config.toml
model = "CTC audio transcriber"
dataset = "short read English sentences (LibriTTS-R)"
train_examples = 26041
noise_aug = 0.002
n_mels = 64
hop_length = 160
input = "log_mel"
spec_augment = false
win_length = 400
tokenizer = "char"
vocab_size = 32
arch = "transformer"
norm = "layernorm"
norm_position = "pre"
activation = "reglu"
mlp_ratio = 3
head_dim = 32
fused_qkv = true
bias = "all"
qk_norm = false
parallel_block = false
dropout = 0.05
inner_norm = false
drop_path = 0.1
subsampling = 2
layers = 16
width = 128
positions = "conv"
init = "small_normal"
residual_init = "none"
optimizer = "adamw"
lr = 0.0015
beta1 = 0.9
beta2 = 0.99
eps = 1e-08
grad_clip = 5.0
gradient_noise = 0.1
steps = 10100
batch_size = 384
epochs = 148.9
lr_schedule = "cosine"
final_lr_fraction = 0.05
warmup_steps = 200
weight_decay = 0.1
Rows from block 5, named by matrix and row number. Rows with one number belong to one attention dimension. Each number is 128 + 32 x the weight over its row's rms, rounded and kept within 0 to 255. All counts start at 0. Numbers have three digits each. After the name is the row's rms in percent of the matrix's.
# v: attention query, key and value (stacked) (model.blocks.5.attn.qkv.weight, 384x128, the v third), inputs 0-127
# proj: attention output (model.blocks.5.attn.proj.weight, 128x128, transposed), outputs 0-127
v.48 093:118138114150095082133094148127136173117130149076148174120080133086140121150106080142139146131118171127172024154206164106127147093131121144135089132142036120098178116174124119114174153150170103083109138198124112175112147109154168130076178156169177114076126116110111084163067106129080132137102143159151076115156168114151115108100132118109160139118130146163170144072111127156104111060094
v.49 100:125074155129137084114150184106172141112129114155131077125103138158153120077120135099144105083128088067109121109122151152100130163191165091082048119126160111227118114145116137118105134114153100127151176124098084182091071127150158164108102164129158135137142127155197092094086206106150194125152089129102086066100124084103133137128158155115127125169178109161151123138111111113177141080169
v.50 104:158178161122162171103155171204096123124107146116106184115155066133131108166058078184161112136144128131115142116117128085092118133169154118130148112122175105098119107161132091102132099081101083133109165090147130099085130135163084145114122083154096112161200123094093089103112097125137174092145110104120165200103148121116124152150039174135211149118124151144125067154134123119092178175093
v.51 089:184094141104121081139142141159183120078161180141068094108134152053134093116175063113165177085159143080144168140107126143087075159076141123149069144130149121129120147126065093123102165115126144160121133077082147156166158128068168182106144090152141101098151138145113146186120074077094089108118174141168098128164173097128121138101181208096116137119130110142132127123105101151142087120125
v.52 095:144169158059092151168055169178071189125147139080158165084123087114137142127085151168182124130170098108104161120106135165160095112181128114154145112137163140076112111160146091066122139140113133099126105127131172122140112153150065097188165113097139149171090164078122082099154087105105145117142138065129123147129123144140164121098107201131213147109129114185118151088104159126186144125128
v.53 110:132122144149147136144109134136062133099090195137133137114133128115138098150148128052015103180143153157104116036124124133141168131100097150138115133126137134095162100144183083164127166171080128056133103126114136169154197150124124080119096171135140145140097147139162100143199167133094138159115152129142124118111128182172094171144117171099131126112048103142154151126151084102092133143055
v.54 102:081164139116138086195138122197157177142138062116111154146151176138146121053073090157152100139117116120164151108172137122088117150146081162131137158090113157118125143134093133056114092101143071125087126176175136073126090171174127113125130040111149091098131158134112108188157143162149123087126114095117141106170115156148082170134067136072153125170158131134175109142122180134115084158164
v.55 102:138116155115074113097125088203093098145081117170171185175102102117090126132119090174146095160190093092131132129162129118155075126141081101146139132160094134113137134102137139158113059158134111125149171091104109095128109085131122134147121079172154155116112085170144147126191084157151163129172094104242140110098069135066175089147092129122164132134168113182150086125091174140120128136132
v.56 093:116143131152063080170141172102135137177077159200131121121102165143143111106137131109150159127138112100124152149103111098131087131116053103146159119075106193111138168127167116172092090054096126177108141118169197121119151086146108165121071074156229158147151109109113161111127179118116135159134133161126097095093113097121155088133175046121153152118152127096095100110134164172106153132097
v.57 098:167079117103152080187158084092138133160157088118059129130126166177134145082090118117134130189110197162088112147123117070122097114195135209164161147155122100171086122122113126100098137144121090085144158094114125174110102137094191094122130122148103194117137148114136090168124123135133179108148095110086140087136090077180112093096115098154153165071174141129136145130096181116113157089180
v.58 104:117120128112198148180101132126135105084133163133150083101204132135170105136132144135145051153145107158121134168077135194120108114111151120168175117155103073101166151153118175142118088160095089149119092141145123178120069143111120168056129171109142128068157093081113099114086109169159082113107172095108061158153099161117107097097141123146114143109100108132134122096089092160217146188134
v.59 102:119106133098091123112116137141113141101124115143086140129153075127079151208144147141124106174194123203069100152160108134118117187096065124159142104135183142136088186168154126157129118154192154195126139107149089164151107157096146098145126094128104134142148138136129087112161173165112122214116103148145136108136150101097186125134175054174191120119111097111083131140066146111100158073138
v.60 106:124131104198104111106070106130146071076150157118098135124119112106143133104156106106175103128149137092160135218137104149136120144086096144140163099142120153119146158132106201203151107092160176101126102115078111074095176126142136091120138109085178096160099087151102167181155180143128068103127111120096149111166151137137122119187093185111094178147168120163075113174098135125065089144085
v.61 102:056086064143154154105157099106136122113059206147148170161119187159127133191152153098067120148143123140155108125166119126130153115093113127161184156118139095051175162077165151125133126135173160099165105138134157137168165117172116162123167141066121112093058131073181141119113090058099154131133116113123126130148105113190104138130169137094119125120171122108129185103141105149126135141059
v.62 101:067133170112120099222200178194127121196122199155168099086089103140098130137127107149111174111178127154097123109063159108172135132198134168110151130144119203151102101097151096154110091106154093106116135191089114116164147165158104123154101134078152136128162100088119133194130080140114121122130120100127120112162079102106193148087126123111142143109160136159101146122088142143165116095133
v.63 093:091105106131162102104124149108114088055186134069091041174163126101100155137074097122214090136172098084158104138152158141101128112048146122196122125110140114100120144112179142188150122094114161122133123104128130141057193127112115101080118101154098170122118099126110183172165113160177139109156152106144120077155114073118125107164190140105132106102105089155167143138146133139125161145124
v.64 094:128139134153099172116157107144113131181075073096139110145099122141065158104145142121106109083076132093145207105137122131027110177130129145143145151172110133084123120141135093155170138106134087128118134211103184094156095111139105153192122166206105128111156138142125148119080092129142031067079146097091126141141134061129138119138159134095154113146148119171065100122122124107134106156148
v.65 101:119146108130100126147161122137198132090165087153186121125148135105143230092113107171082172108108197107101078131131118103155119126166107118144079051104099114099090153125158134187125153059114135149138135135109092128093144163096102144171113034126120118174076125141144172137076116170073099157151108151151084152116141107103084123175113101103106133143141134115147118127129134091186119136050
v.66 099:128137125169143137141080185114129091104095109114091141156145127161109080140179159089147123156126151141125157034105128125037121130135172099166162115109085119152102140082158126162181176125077158148112133143153123155137174129162165135096129045084110143171107084150133038121135157147106141077108127118149129190092103093149079178143168132094074142132093136150112094085110085118144158150084
v.67 101:103124177064152174125116120083195129112154120140093193133133135112058142106094103144133132139111143198160113113111157051096133122182116104098106117123137155151159135168140158047151142137144061122103138137130155107103092116140095121091139120151127120160139126093161047060184127148148142149112109144166201140115060142113164130156144147107131054165130150064188102095126117137107151148090
v.68 096:052154147129151161136167105173113063130150100149165136195159091137092143112089150186112074112110104087122169031147132117137162127141123135135084114142098081097133151115178107125141163120099108090127100080085077185087118097110140139121122166078161174101053087146157127097140136165145208165133148119114167118123132066122097144175104126116119143100119160127111122123138133177108167172181
v.69 101:084130098115106123143162149166117155051062133187197203106139166070145165146131139127045084086170096156126080162122150100094116078157096190167189108134093125129120131126086102164156164118128149131107094094066122148125144075140141146124131117148111074078117090139085158089097106058185126123134155146112099143124144092106158142167134101116093133092141103143126131164128108147087085136128
v.70 107:141166153139122116078092149179132129102089092155146123131122121122160128112118088129121115200076083069155148148175160133100155177112166175097035115102101116059149070166101128173129135089139187118120119129106082164140073143134169108091150114159170142131147148177113132137109188146129144139134092127116063159085156095025173147129101177086127149125165148144091139144151132125118146110174
v.71 111:095101097139166096065110135161112165162117144112177060135186094171084110153157135115119144189105129119107137115130127112161109079173101137144113192170070204144162116113076128155122163161147120124118156133117158155157125178128132140166142148103151104148199129067146060100104066127089158153106155119213091144141134122097177079091100185109136131104142147143137074159169094129127147106136
v.72 100:081153167179137122217071101095119153171141097108080128149152124106084066112145129074105177091116119088111129142138115150139158130133113156080143126241117119164108117089159104127108096094087138127083143109098144150124129069125136114140100145105156074166120122148106071133175146160146151151122161129183100101127153113159191093084138129133123135087187095132204123062132119091156165113146
v.73 103:163098125139112094076190107107129126118150177104146102093131147065175204086120114136093154177093189099092108188090145155114133146170097187091124113157098064130134119115107154134092119126107101129093117151120171152086162141149197091116180086153097103123196110155201133159159125110080120095145131152124131137066123106096058133168102137128142156101161142134161170124120153112162190125155
v.74 096:081167180158094088080096102148166115123155146103120143176116151122126157072139111105203107114133175125155125094126138124055165113168167044109125119136141111101158131111165146110109183173184077090116154056109089093191150120163141120127140143113101099093144133131104159166129101091196194175159193127129162109152128156130101132108087154116166134101123105169111144129092167107169142183111
v.75 099:124143155140116099083161112168121151127094120109170061108102126142147111111167181133136069148116105129131164112106147083150083080180162187136132176088159083132074117116105111108128094122138096162130110177126143087142150142082101092147146156120056122091056154124222123127119135081135155122139189127144152124154187151158156208101130101162143144101114088124129087106178173065140181108129
v.76 098:129155116149166059150151136118177096117087135173089176094108089150166093127141108107142062134126176084106078107117122114062144190224067128155161121135139103144194085136157092129119098093103105144131125098092183144120143211117124137166151125114120081102112100151096162094175101143165143113132159138180095164146109157087149150134154186115101131151123166072172107178114126142130148108104
v.77 102:175129119159176118119154131128137141137142121135181110178113103194161107175129136196149155154163129133128155151138158120092108115101134176141093081110087096143104087159107078115112108197138106062115155105110157116138148095158153107130087171118093185106145125117125114097118087045167030091151098138108153126165118086153121064118107086184144141139104076102116150186162116142102142202161
v.78 105:087195121103185137129112126069084104121122140212150129143217150068099091151128160151098153189123152132146116091146150117147136140078151177159107114168161121125079142071132122093144160121115181143137131102083079220165123104164145047141134140164119105121130163154122115113126129168156148153154113110137179162117149122109108062107155115131123104147061088100133128155180171136165100109145
v.79 099:167134154104086116176195139143141114139146129145117139068110136094161204113068148092114164137062145174101182077078097089093154109088185107137122114115115154117129084150136156070059162115099172164133107098182136123134081075142117124147141155123144095148137117128121087123063133071126078158103105134131115101128129142101075173098091193148133158078154133089119103090134073125166103162147
v.80 099:097116141114083147158110089140084200178137108130124109129158152165111140088079212127158113134144151138117155070096117103090055178187164165130120107144116107131183091118163114152157136150159128100119200088091106185109142092136138135146189137146129140140163164107154067074114102125168143101141146086133084173107146118095123101134115075185163148097099157144103093155103128166091186074148
v.81 102:126114150185097134152174161107190083141137135164125140098089133107104205136132104139156148122140185151141174103122148151135085112115096172133105089112107104178107104162127162183100112144164071124126091189099136098176142126150098134104043123161071105132154113088124094177163138143133148163092122099157186101144181147142074142156091117164099145189132105091078143192088128085126177085143
v.82 108:119117143120101149115116153137148153151132118156111161124186115140146124099144114111076110129105138185115159176115148154128161164148180105150005082200078101198119175134152112109143134096166179095130161098162147142116114095088154118124173152147151037183147116128098192110127145141104109134112074122193086146162143143088081186149119159152112105124077089141102156121116106095149126149165
v.83 105:118140157129126110138149118130105045120141137156142115156140098112172100137165146145095125153169159105133037128119107112156054129169170117109136121163150147176134154170138146108130181045122089049113124164166153125114161089104152053120154157147178109054147070132105147155141172122131066160120121102145103087123097055157133124171074136146190128149144164167098115118092140154126092144129
v.84 101:068168095158172101097101142111082120101098133107104136043151133189104183112137169046102115141133082130154104103183125111154121166153140123152160119109137127073111171153072085129185119136127097149146151153064082088142133117157160130126118191081143134130095082077140165167202082116125089132116083123098134181128131176136096120118157101110079110150197122129089097102136113112092152135144
v.85 106:155160099037161089151079197125149104135056112101138178177108135105167094100120113038110079123102187127137168122135140125143139109215119125151148165148126136121106110143121154155113097136114110169070082111128056110132129127132188149145152179204091143132125122117112174161157151163148127084147140128061177148076190147157088157132100126090105124143149139132123114114095120142122147140144
v.86 109:128144096110125135128065132127197088134143132141153145168077201123161137173146115118093118089088121088145130124087160112100164131113195138156072124117105113159190078087109123126102112110135156130128134156198149107115086101069091115209115068090052075113180139156096163120115069119147166120128122092140141131159152144183116128142112119188092133174168180134095112156159093161115146159142
v.87 099:149085067078103155059133082127152121061143130111157150143167114151182121079169156166152110149133133190139109075102112141154113126114102190127192088138112136161145158138179149113148147141149120180092121138181135192110162094157113118100107154105110100128122190102183188114127092142088103091089114163102108133136102123084123147102183158136133090088193166167130167160091186165164131123149
v.88 100:183094150116174109124085125127114157118184121113159139125185101098108161126078183149181135114103143151126110153088122163121127159112101139075154129106113079163112160150143158226187053072145102200122097138142092166116144106115119123128154147145163132166124115093139078147129143150100061110190110101126174108133149132192148122101059146123137087140125095109136142163090091112106104052081
v.89 102:138168110132125158094076156137131150191139181158127115127125161119164165148171131080154129154160125052146099129133145138095160124038142106102138070174153133093115151086100135130145152103102149129111174080112118048073114117131131109153067173165110132136188110106155167099123080142138109109121041126147038125141123085110118154173081148113192086128139120128150092111107142136069161122110
v.90 090:126223140119108166144125141137142135102110167083122125104127104100093108140115116115122076159137056056118090093137122106119142098129087063141122165102150158111078097129146119116149169119106143106133116158111234122124122117130078178146156148138153113097116163128135146129071074143077135161138116150145064162130096103089122135206143129187133127116121161142159126154127100103190137085236
v.91 102:107192097118118113140197156119152120114131154097107111093205133146115122142114086150106147138181145208073141206118150140052154116122158155087139107162156169158132109133114171203107077100186156120113088157114105183139135154101120118092102205093086123149110119102150143144112127195135090093088173136078111132125095155119132107090123096133169117109142203155122120162098132121088093130143
v.92 103:126141113133094090109081096105103129127080191179171128172062158126143147100106148113147195126121169143102141120144101190128176172100137085119114095076120103104105176113077151124139118121161073196075120118179126138137127157129108131086156108133179112155157085063100170111141093111163148072123215148124138113154125109183144109110130136131109114130152210113059137107102152110152115084084
v.93 098:099145172084164156112173137110045165114162121130136066138162125170185093058138119079134122159222084138155064128113136203123155087141095129171116152151096140143114136123119177126161087143138135115162119142145118101175112142128094150159125160154161106129084131137143114104095132144167117142103143143145136149085114137083058158096113110222110117171104140123065145173193127084111113146138
v.94 108:163110139078107168129096183174105124094183138133145117172142168134153124126117090127116134177163128128130125136124113120118174139138097145150148141117154097107123135132080111059112100090120087085072104180158152079114081157198126094128114161103193146141172102084112124104067151128054058066179133133185115097154104101147133126171135152166135119189123162127146137142087089111091200106069
v.95 097:111088112153166135154121091119162114124138055165122146150195087171140171082084130174061144169139145103104115169184126140156160112120133113096167104166162163106094120155103130092111146165104197142088153158152129054154155099096128114166124111107160102092191103218152155100109152088121095170146144130138122125166088051080176132137080111123122123151138151135055109133140126147157132084130
v.123 100:127165093102153137086124147159122182166154127145113156104147136158057160101088106119092083117072085141076107118159155129134112143159143056092152119140166140159132171109146156087132134129160125085153062158142112162100133108154092189149118113100170183099182125079128099138096137116114143075100140149144129065157094126146150108207169113086113121119146154095005119108112130163095169115112
v.124 100:148102170098163164162091127166146146148147136080102122103171094105129151127172123079125085115165114152127124133173128179141151121106153131123091086132070106169074136157137107140135120072181111165096142097160085181137134136063127181152108155084174163142126134094121089095100168161135123158171082173133136122186158097065105164140074123120074133129180187077094098139115171148135212088131
v.125 101:099175154123145148187162094120086084100103112112172131146114126120144046119182157146058160112117159129106146100083143135141115158119105202107208156067154110066103236110133123088133140113147161129154096159147118163145177122105146108135109128114144166112092134103173135101065168124186105097087154141131127092141127165189137140095131171126112108133133089157097132182134146128118165083163
proj.48 090:106074119125128185102144210126103087151134085123124122174159117173113158160155151108081080137116126164138125150135053101134130098107146117090147108149133126149089181059085138158092145167109102153066166162125123093134163124079102130135142112145087172123135204068160135087155165114190126179133132096130192090146083184159129098116132164119046174141119117150130152103105086135120097124158
proj.49 097:103127153140089120203137081098136104127101113083184183149135124084112144131123117183143115184136150169100134104075150129111124096080126196085108126139103113114164133146123122133118145181121170151121073132171092117152118080143087097110123137099076074197115145115049126112119119154054057143128179122140097114168103173135099109115086143173155170132141108147095108078193162146064128105114
proj.50 105:160151105128156090106069138131133150095138149079132110149124176147097086115165153056060127160165109126087176163107155117154181111077147131155070111121067106127149150127170115109113121198105139142150114082125139074056109146157116150133099148146118147093187123159130139145085125102134148166122082117144126160180177042118139106180195089128122175119122165137124158134093183124150065127168
proj.51 087:125148143065134158132133156157076155198149073111136158120131132115127115183050183192123090146106118147115168128124180129039157112109113108073122158151107138118164122098142147125151041115179106123117155133142158196113089148095093148130103170077098126130112155076176141089098080168110111151105091132140113144119106169196157122129107061109099134135118122107169130136104176118161182108148
proj.52 098:149125142101120091141169115117189099118098117151063165160135148110119158168167140041093150175107186079200114092126155118156203120125141125109110153104100144142128212119133118168142094133117149122124130102127102083101093171115163150182133177127118121088121078123128108155107131114117098146150111132178084198151097101142070107133168078089046122134131128134066097179140163160111113135093
proj.53 110:156173119061156098117196174168108091109122078170154129093156142117126113103186123130193049115113122057136156141160110137155101079134125113155137221170157148117106129131133126104168118100126111155134096160112158130111131117151125108182149079141168134059102117097108133109144127110131147106132149091143149180142137143071098115090138150148104120093171127079088167109079201112087096201162
proj.54 105:185106162161125147087135113102176108107147144162173061182078087143149098133178108123078177099118195123135130206100144099134137160094135050117080073162116149126155106133133155160072137143146149119160134048112092106125114111122098173089121158194106094188098095098150133071114145111157157142126167126133076169122093122121126090155122103162133202162132146096139111158146154150149119132098
proj.55 099:164131123165147125111141169158135137122160115106158113125095139090142186100111152077125202102124194147134117126097158155124235142166169133124154058132134105113119109173119096126147111105094123107160093103120192108093123205163123128086134189098077117130131145122134074113127118123156088202100092170112114091109135105123095161100152150108154171109169162116066194134163098057117101100131
proj.56 094:115090191080162134118092130101118129100161098122107150126126125143101154138070108161119153153108103120097128108111074151147152156131193137119087088152121129166126170078126176094160179119104086124149134151176075207080120156159154131081105203152092086110141106065097094146111141160165125104103080135062072124127121101119132101175110240163133130094109142113101167112114135110167152122161
proj.57 097:084123143157111151095124182107117140114085190136165092142117119098161075169140148187144126137079112097108121101138110139127149145111092134059122146099114056131164099129178136156100199105193088103080117062131144125098216137151103141107131140136049139137116179160110113091146171138082149141099147161150128142066174133074086118081147139102126137178144098196128089106157119145104122162126
proj.58 105:128152111095108111112117094092133126189112054036057228071103107119143185152156110068119138116107124144143148145126089123144107151147104155126122160101128127168182128126124149131103054071166118149158128097136100077167134154138150166088179098164130115101093119131152151096139111146078071156143137122129141151177144079102201157150138141149157066168106105103145142122153103170142163131126
proj.59 102:148109122116126126157116094095145111088136143187151132134136116110173125151100119102091122075123110099113111081116149155143124121145170190147149119109118121147170122147146116097219100094125085174160102203090162115141175191168086136117107162159139156121094189125117088195100123166151110105124071130092129151154076113126145149079191171098042117141142161149187122118103097189146164144187
proj.60 109:142117123139137177121179119196129129179172141097135062143111081126120184150098114096142179131091104117093121106104111177052041168117193136135148118082118144097129118148097050074101158120102103104173151139125173160183053107108160119094149143126093191155168143104145103110134042152116156120124155126130107124120092137121101125158093116139118072130110150113169166159143131144144113174160
proj.61 100:088200118106138140093135113159175114119180076205083097047079099169095121145145133159160129087107157135164120134168098114155118111153118146146159136110155144108096139103150081117140176097115104161097089128167153164119186086113189116143115090149124140139172148095058232122141120155151074134179091134128171123059165159110115132121105153181089137110086147124126105103145124132138144137171
proj.62 101:164094120112085119180083142130124144055124175147099147120116108104082160147159127113155114103064159100205111132164109160107186092103164088102080126086142086137084118141137138142114145131114194099120151121168109153108085133153103139160149155124027127087081178122091126124140166109133141105110114083124133150098144090125096077098133163145147182216115117095087125170086077089153177129128
proj.63 090:092156152117077157131109117172180142128097101155163169081131076120156150190158088144106155142109100139084162117091078092142086103200112146094153104118134103105155198184094060098143141115169104098138133171101141163162105141084121181091164161092140157166163141096208152067133128078109168148080096173129102158179118104158112125154121155104102128116104151140145201107149124105133121116104
proj.64 093:154112144114163102155143179148120185125128144145185127113128118143070102132169098134163135113146118148131079158121117159103149119150148107104153190150119095169159131098092117121114143146125129141135146087078118139178170180108146038089132117099117155090090113130154138165090176188142213110166112101059057080083131091122092149167169064124045110160123179126170136146131161122086128118105
proj.65 101:184131150084152176150074140147123112165087140123135155124112084097147118112152135028187106158080049100156183085147128088171090111139152089065120089122089166170180120128112112170131094108133068067077145110202110153112113080146118115113136170097167176122136142109151101127133134121149119164076129155102181136070126133170154092144145103094145179105133110142116113136106161160131127116123
proj.66 101:160182100112203085141123050075092167095126156109110082105131090166108137121110085100104169104129089154124151172142143113144169088153165134067106132170150157143146152218061156144136088099134134097174091099087162055145140158083145117126086127144159105103136161116134146149118137165162136083188086139078088090120135118139141107143089090147173105116114119099125173172159155150096098130160
proj.67 101:148150136152131074136114104164124130137084171129210128134090143155139129082138147110117158157118128112108127098165122160107090115069062137134083131138107138144153089077149096127107131161102182134149107092170085154181093116096127205188119139122154116074133180189082160157062123110098109099143153136081100148124106115137168097177152078193140119057103154125122077111080117124193139103168
proj.68 100:179149123086097153094071161156156255140109170101055151107103159130057109110129094132123162137087136122105115145093116122132052081131104167119150088099113127099134096099096151095115147127117119159165109174118148085151119174150156180136109128130139112148084174127184132138123143123186062097065128120126130076174120176136136123099100062128181107143124148146130147098125140120165130089090
proj.69 100:095110103099143105099110143107175110145167115129092050125063094149122098107095149209157098118112102131136131103088114078139138191099119088100078152091121151151158201135152084119123125165113136104180128137161108147116094164079095138161123169112161185173130104098186136153162159207119075135128102133108109128140136186165082142124104156122153158095139169052156185071136150107119110114119
proj.70 101:148106146130142117118081152138101158149181151085129134147146107127156158186082084157096130142166110120112140123068091134174133081129099102191138180170124120142138142099150173122174162143095019137141180075103181102129153098187132130133072146088126141095081161118180171130155090172095129131110171107152107132136160197169112114108112063100110099164087091099153164144135115140111097107077
proj.71 110:117124139159141152136071146169167103124153093128141159097124173126152128104091147147169099120178116090123110183116142188106149150146108108142105137070147116104092151128098098082096152124088122115158174128094100086089135089058065098133066112156139122096059136185117118115203146105139185131168122191116144154164126137167137094167185168075135099221181117113098142122142140093122107151153
proj.72 101:089154085115126135128157140135132071105142153148167154101135148114129138125210107172198146134176145140120099157096124092093055150170132073162150104048187124100132122105091114130085099123181154132188146130125143143109118152112140203129121087152102125077163096137160134095159107134159127139117094123060200150167085082172127151185144093144111089124073128152101171146120095166123115175101
proj.73 102:081089083152162117160117134163124122129069103116128167120114139078103109130112129163131115088120069142145169119165098093123128130094175058169162228157128177148124127161083089135196138147157106119094168125196114153157073124107096119061114189130111163164138115113127136120110168181122115118121125180180171145169131161144140122110125117115083163125143064136077091153129038126144119120116
proj.74 095:131058094107116132141119130129143117118089126104118141115112124086061147146085136174091102178129117154105089082142066152157121058143112141150110099143173085110156096117101093096213115143115164202098099167112136183088162129132120125140133119167185127178075170193138122179157187138117048145118104106111128116119129095113191159163095086198151089135138127107137132151110141162130170127149
proj.75 100:104115086136107089103067197120085144122134121146067171181143142124086124152076092213115134119075110128146070116106129113132161148156138116103132127158127172162127127124112151096094145140134162115102134152090133201146148148188111153109100124130155109182165177116086135138098097098091146164070079154152094155153085168107133096115130158097197156172146182177056104083145108178100146144132
proj.76 097:141091210144145184121121082131153183104170119117070082150124103110106123119144187164166161109144090126076134127113104082137113138042102147132171096135119163148117070102100145102112132147175148117140099105168093141115127090124101111139093099160180140132099173109154105174152138119173098155135104124060079125116131130182128176174129092090127076045108134136107134180192123173135087159160
proj.77 107:110142117087127143113115140084136135112084113141098142121175149171142109106097048080054148138167152043167116125101144090148197147135139124115155205097180143135114173122188168133155136080131150145102158119167099157146106116136114147076159101098104106091092124153197196161164160160172134094151138119145081077123120109069168134091152193141069101140149147133104106110138117098161126128106
proj.78 104:154125168138169135135118118162146118123169106043137136107079115102154130137119093102152135137113141120144112176057097142104143130166152079068084101119117189085140152101133136122150103126166133183122107205153196091115116167091131200077151086114137141138144099132166128079173044141100129147151128189127110110156152082156188141133144144141104157091140159097156119112102082050184143121127
proj.79 096:117089130195150145102094114167081120186025182127145144122149128096102081117158096185154089098134104090144102144171127174144099137138139187130088089140112142114133151107127110167203122089086113127106181134081153146109091117132148091129120148095107137141122097153085191120125098126081157071107166131110118175158171126140114119121088134177127074100115160191159189131145186110078118094134
proj.80 103:132153119142129107118177176121203083153126155112137166170117072146103116095107014137140134085134118112121126164152168149138140111073098120129171143100134118083130136080069087115139124166085105185208080114095150095130136178171113119128153148111174138115111153102130210153178136164138112130125122153129116097138114140127185102145116122093128107147176100146145105120155125088096058220140
proj.81 099:163096103054156145119097114100118125087117131113127154117118113082187056133149166129176161077116125100102120105131151133140139145135135092146154177160111100223162108124098114111149148110103119134109158111144084163085110163213165101153130153079187070161144118196091130128086087106155132098192110167174126150158086105077152147134092162162159149053133112117146085116136114150171151120102
proj.82 110:142141122123171056136161107131173112118156134109150100108163127095073134086122189194116081153125088059132148133110139128124128074108116038136158157138195172136153155123153168117159143173088095199127149153074134155107111106144133126129112131109126166111154116134098127127172064085115131125097111053161137158136143156126113113109134082094118093096137138151187090195132227165143126108128
proj.83 104:166079129099166104137103140109118132123121076140098114068131182155081100122182102144132153160175088168096175141100096079102225176077078160126136144074063089063094114122102102170203128219173132155123133104115137149137130175114155188132130155145083132164149095135159113130167125132121158094096113114178127135124108126114139080123156094145113130151123138135129132149128192151151180128140
proj.84 097:101132125110057141137121175105173115164144155065142077169135159143089143126135055151142179071122141139145135150141093107147117120101115100070085171094147107200140089125168155070095121152129215066089113093160153147166172169080114065135125101151142133143147142152136071139128090117132144141146135148162168136112083187115138127087158152118171138153087102097166158156100151102177095124172
proj.85 105:134118121173091133138178088110124142110184090120105114097095109196098118121122201203142140094165118201123132088188082089117103124095105150128152097163109165120191155135124179123150116115162097131177154112126106150130129151126106013084112135097156168146102143123132115129149127127089144126158147130192092130190108131087187125114101090156145157116067164119098163136113078158154096091102
proj.86 110:161107193120152161064155141118086142131127155188077134076166051146052128067096126140169128156163195128085157122153117159114144109133089079131125169153077147125154107141171172159172161091147066141082106167095085158151162113159117125089120187104140126115124113138104130119153174137135105187153106136059162098139101115141108120099144168104130113114095088100158161103163132165143166118176
proj.87 102:117120173176118107180165117187066212216085111165112070167085179167122160159142162089093115119149099112119170111123164125086158169114117101108149174130149193104133121110105108122122092114091139098148122186129103110051102136082102104162178165142102140161168094130164106133119102148095118150124059157165173140109077178129141153138107081135133171159148127140153096118148093132128109124145
proj.88 099:169148079131122142103188144112126056086116088121135174154124104158225130143168162130115124122148118121060146101149192111161170116098151097128151119141185123127155113139089157142084121151129095075170151172121125084143115171092132120158106128103088131154120152127115128102073085116128095150077228193153112169101131104103131147101179102178122186098126135167102115088145173129102069133119
proj.89 101:112110127113168132107176129127126159117128107076104137139201142118062131101128070129149061152112116200145160104065105131158162138186080127195075201125119146124148144122181124158105105154133135160173113170146097123112138104139095114117140139119145114122046108094098131126125120127139152130181160155107197097114133142122138118136165071120056157129112075160189142162092159160120046151163
proj.90 088:163062174116119093160131119148136130128148121115138122151116182090146159151117110095153138102112140206110125122090059219144145174149164156138082087145150103143109166074091153140119126106109137158127096133119027145094098139082120160139083151117110108157156119122117139122146158136191170122086096051097108112113120139197123132125115104024135128129089168145160134146148199112161119140114
proj.91 104:101111124158137126148148139101085139127186102185187145128102160134183131089186138090134167117169139090124135126074148160183092166076106086088137126155108110111145094133094089117201121144162118193163102173146143118162081089071124087142146068142121137126164085126118078181160171066136149122154097145134203141097125164101130176111117117142109153131138150141137133080190090069158093104147
proj.92 104:099069111161153182179206096117106157187121101117156131101148076208123110172117122129128093097161103121112125163114124118115135117111123133105169064135111142140158132157154094109097089157091123107106174115099166139090133183142174124148097168163106139123068091148094104137112157109160105218166111134094168157052136105136111109078143123157173117131169093180147143106102067113157122187090
proj.93 098:177086111160126106139142123086155142124189129123172105135128152140161151147054107108147134069105149117091092112100150092111129145200136138154091092141144126086132136136170107147139159111144174160131095147129084141106143123093092111116085102209160111112227172183153073168189062128143158112104149075146152119138165120104167115088186134111139142085169129181166096097181152112114123088108
proj.94 115:133107172174154184101138128085134136081060135189189146082122084121120084169107175099090141156084112146090155162129159108123158151092120112183103149147137125128157107169154131177110135153114174160133114075123075140115113124085150152093121137178061107129062154141149170145103095101200195127097096101152129144131136143116146085068158146140087165174098151120101135152145090139138043125140
proj.95 099:137157161112114110169093113168158111140104139088175122117132174140104107125159089088187121162134136072096134114037141090072089126111073160129130150130108112135135117113119145166134131136148145179118186129147118175109115145143143102083082116139096140141093186084138144105169190176135188102089117158120125112083147108168105119153203171215185109149154088096148144154192101114089122079144
proj.123 099:090094158098179104069143087124150089068101146157077116151067163062096087112154165153139145125143132105131165141101093096117099149096105127132159149121101117155094092113048162097134121168141155122073165162105062150110087139107158131109168142141161097143146074138177126101169098152118097202163127138158127192117162139146082154151053145182121124096107125135144140173170179163093125113116
proj.124 098:176118071188184166152174071172098102127137144185130101134066127139186148109123167188156082123119073096126125145118181075137115153111155125121106094149140144189100141118109136082097143182083125105140114117100176092118110151115158153205097145116112154163146057125201137128185112096121107177101170104122145121058080131130143118143090127111162088113097095148143159154153162118109119142156
proj.125 104:177113092131139091126097250169194106124156101125106152118139209079123150116080132142130070118138205078149131140151173122173109065143156087122088140167122114196114101115109137121106182128121165154090143111126078145143089097110124148120096121152111172162132166089132149119107175157054126128138156161117160080055146104123091120129124082095123129088110134099101114121143115173119126121145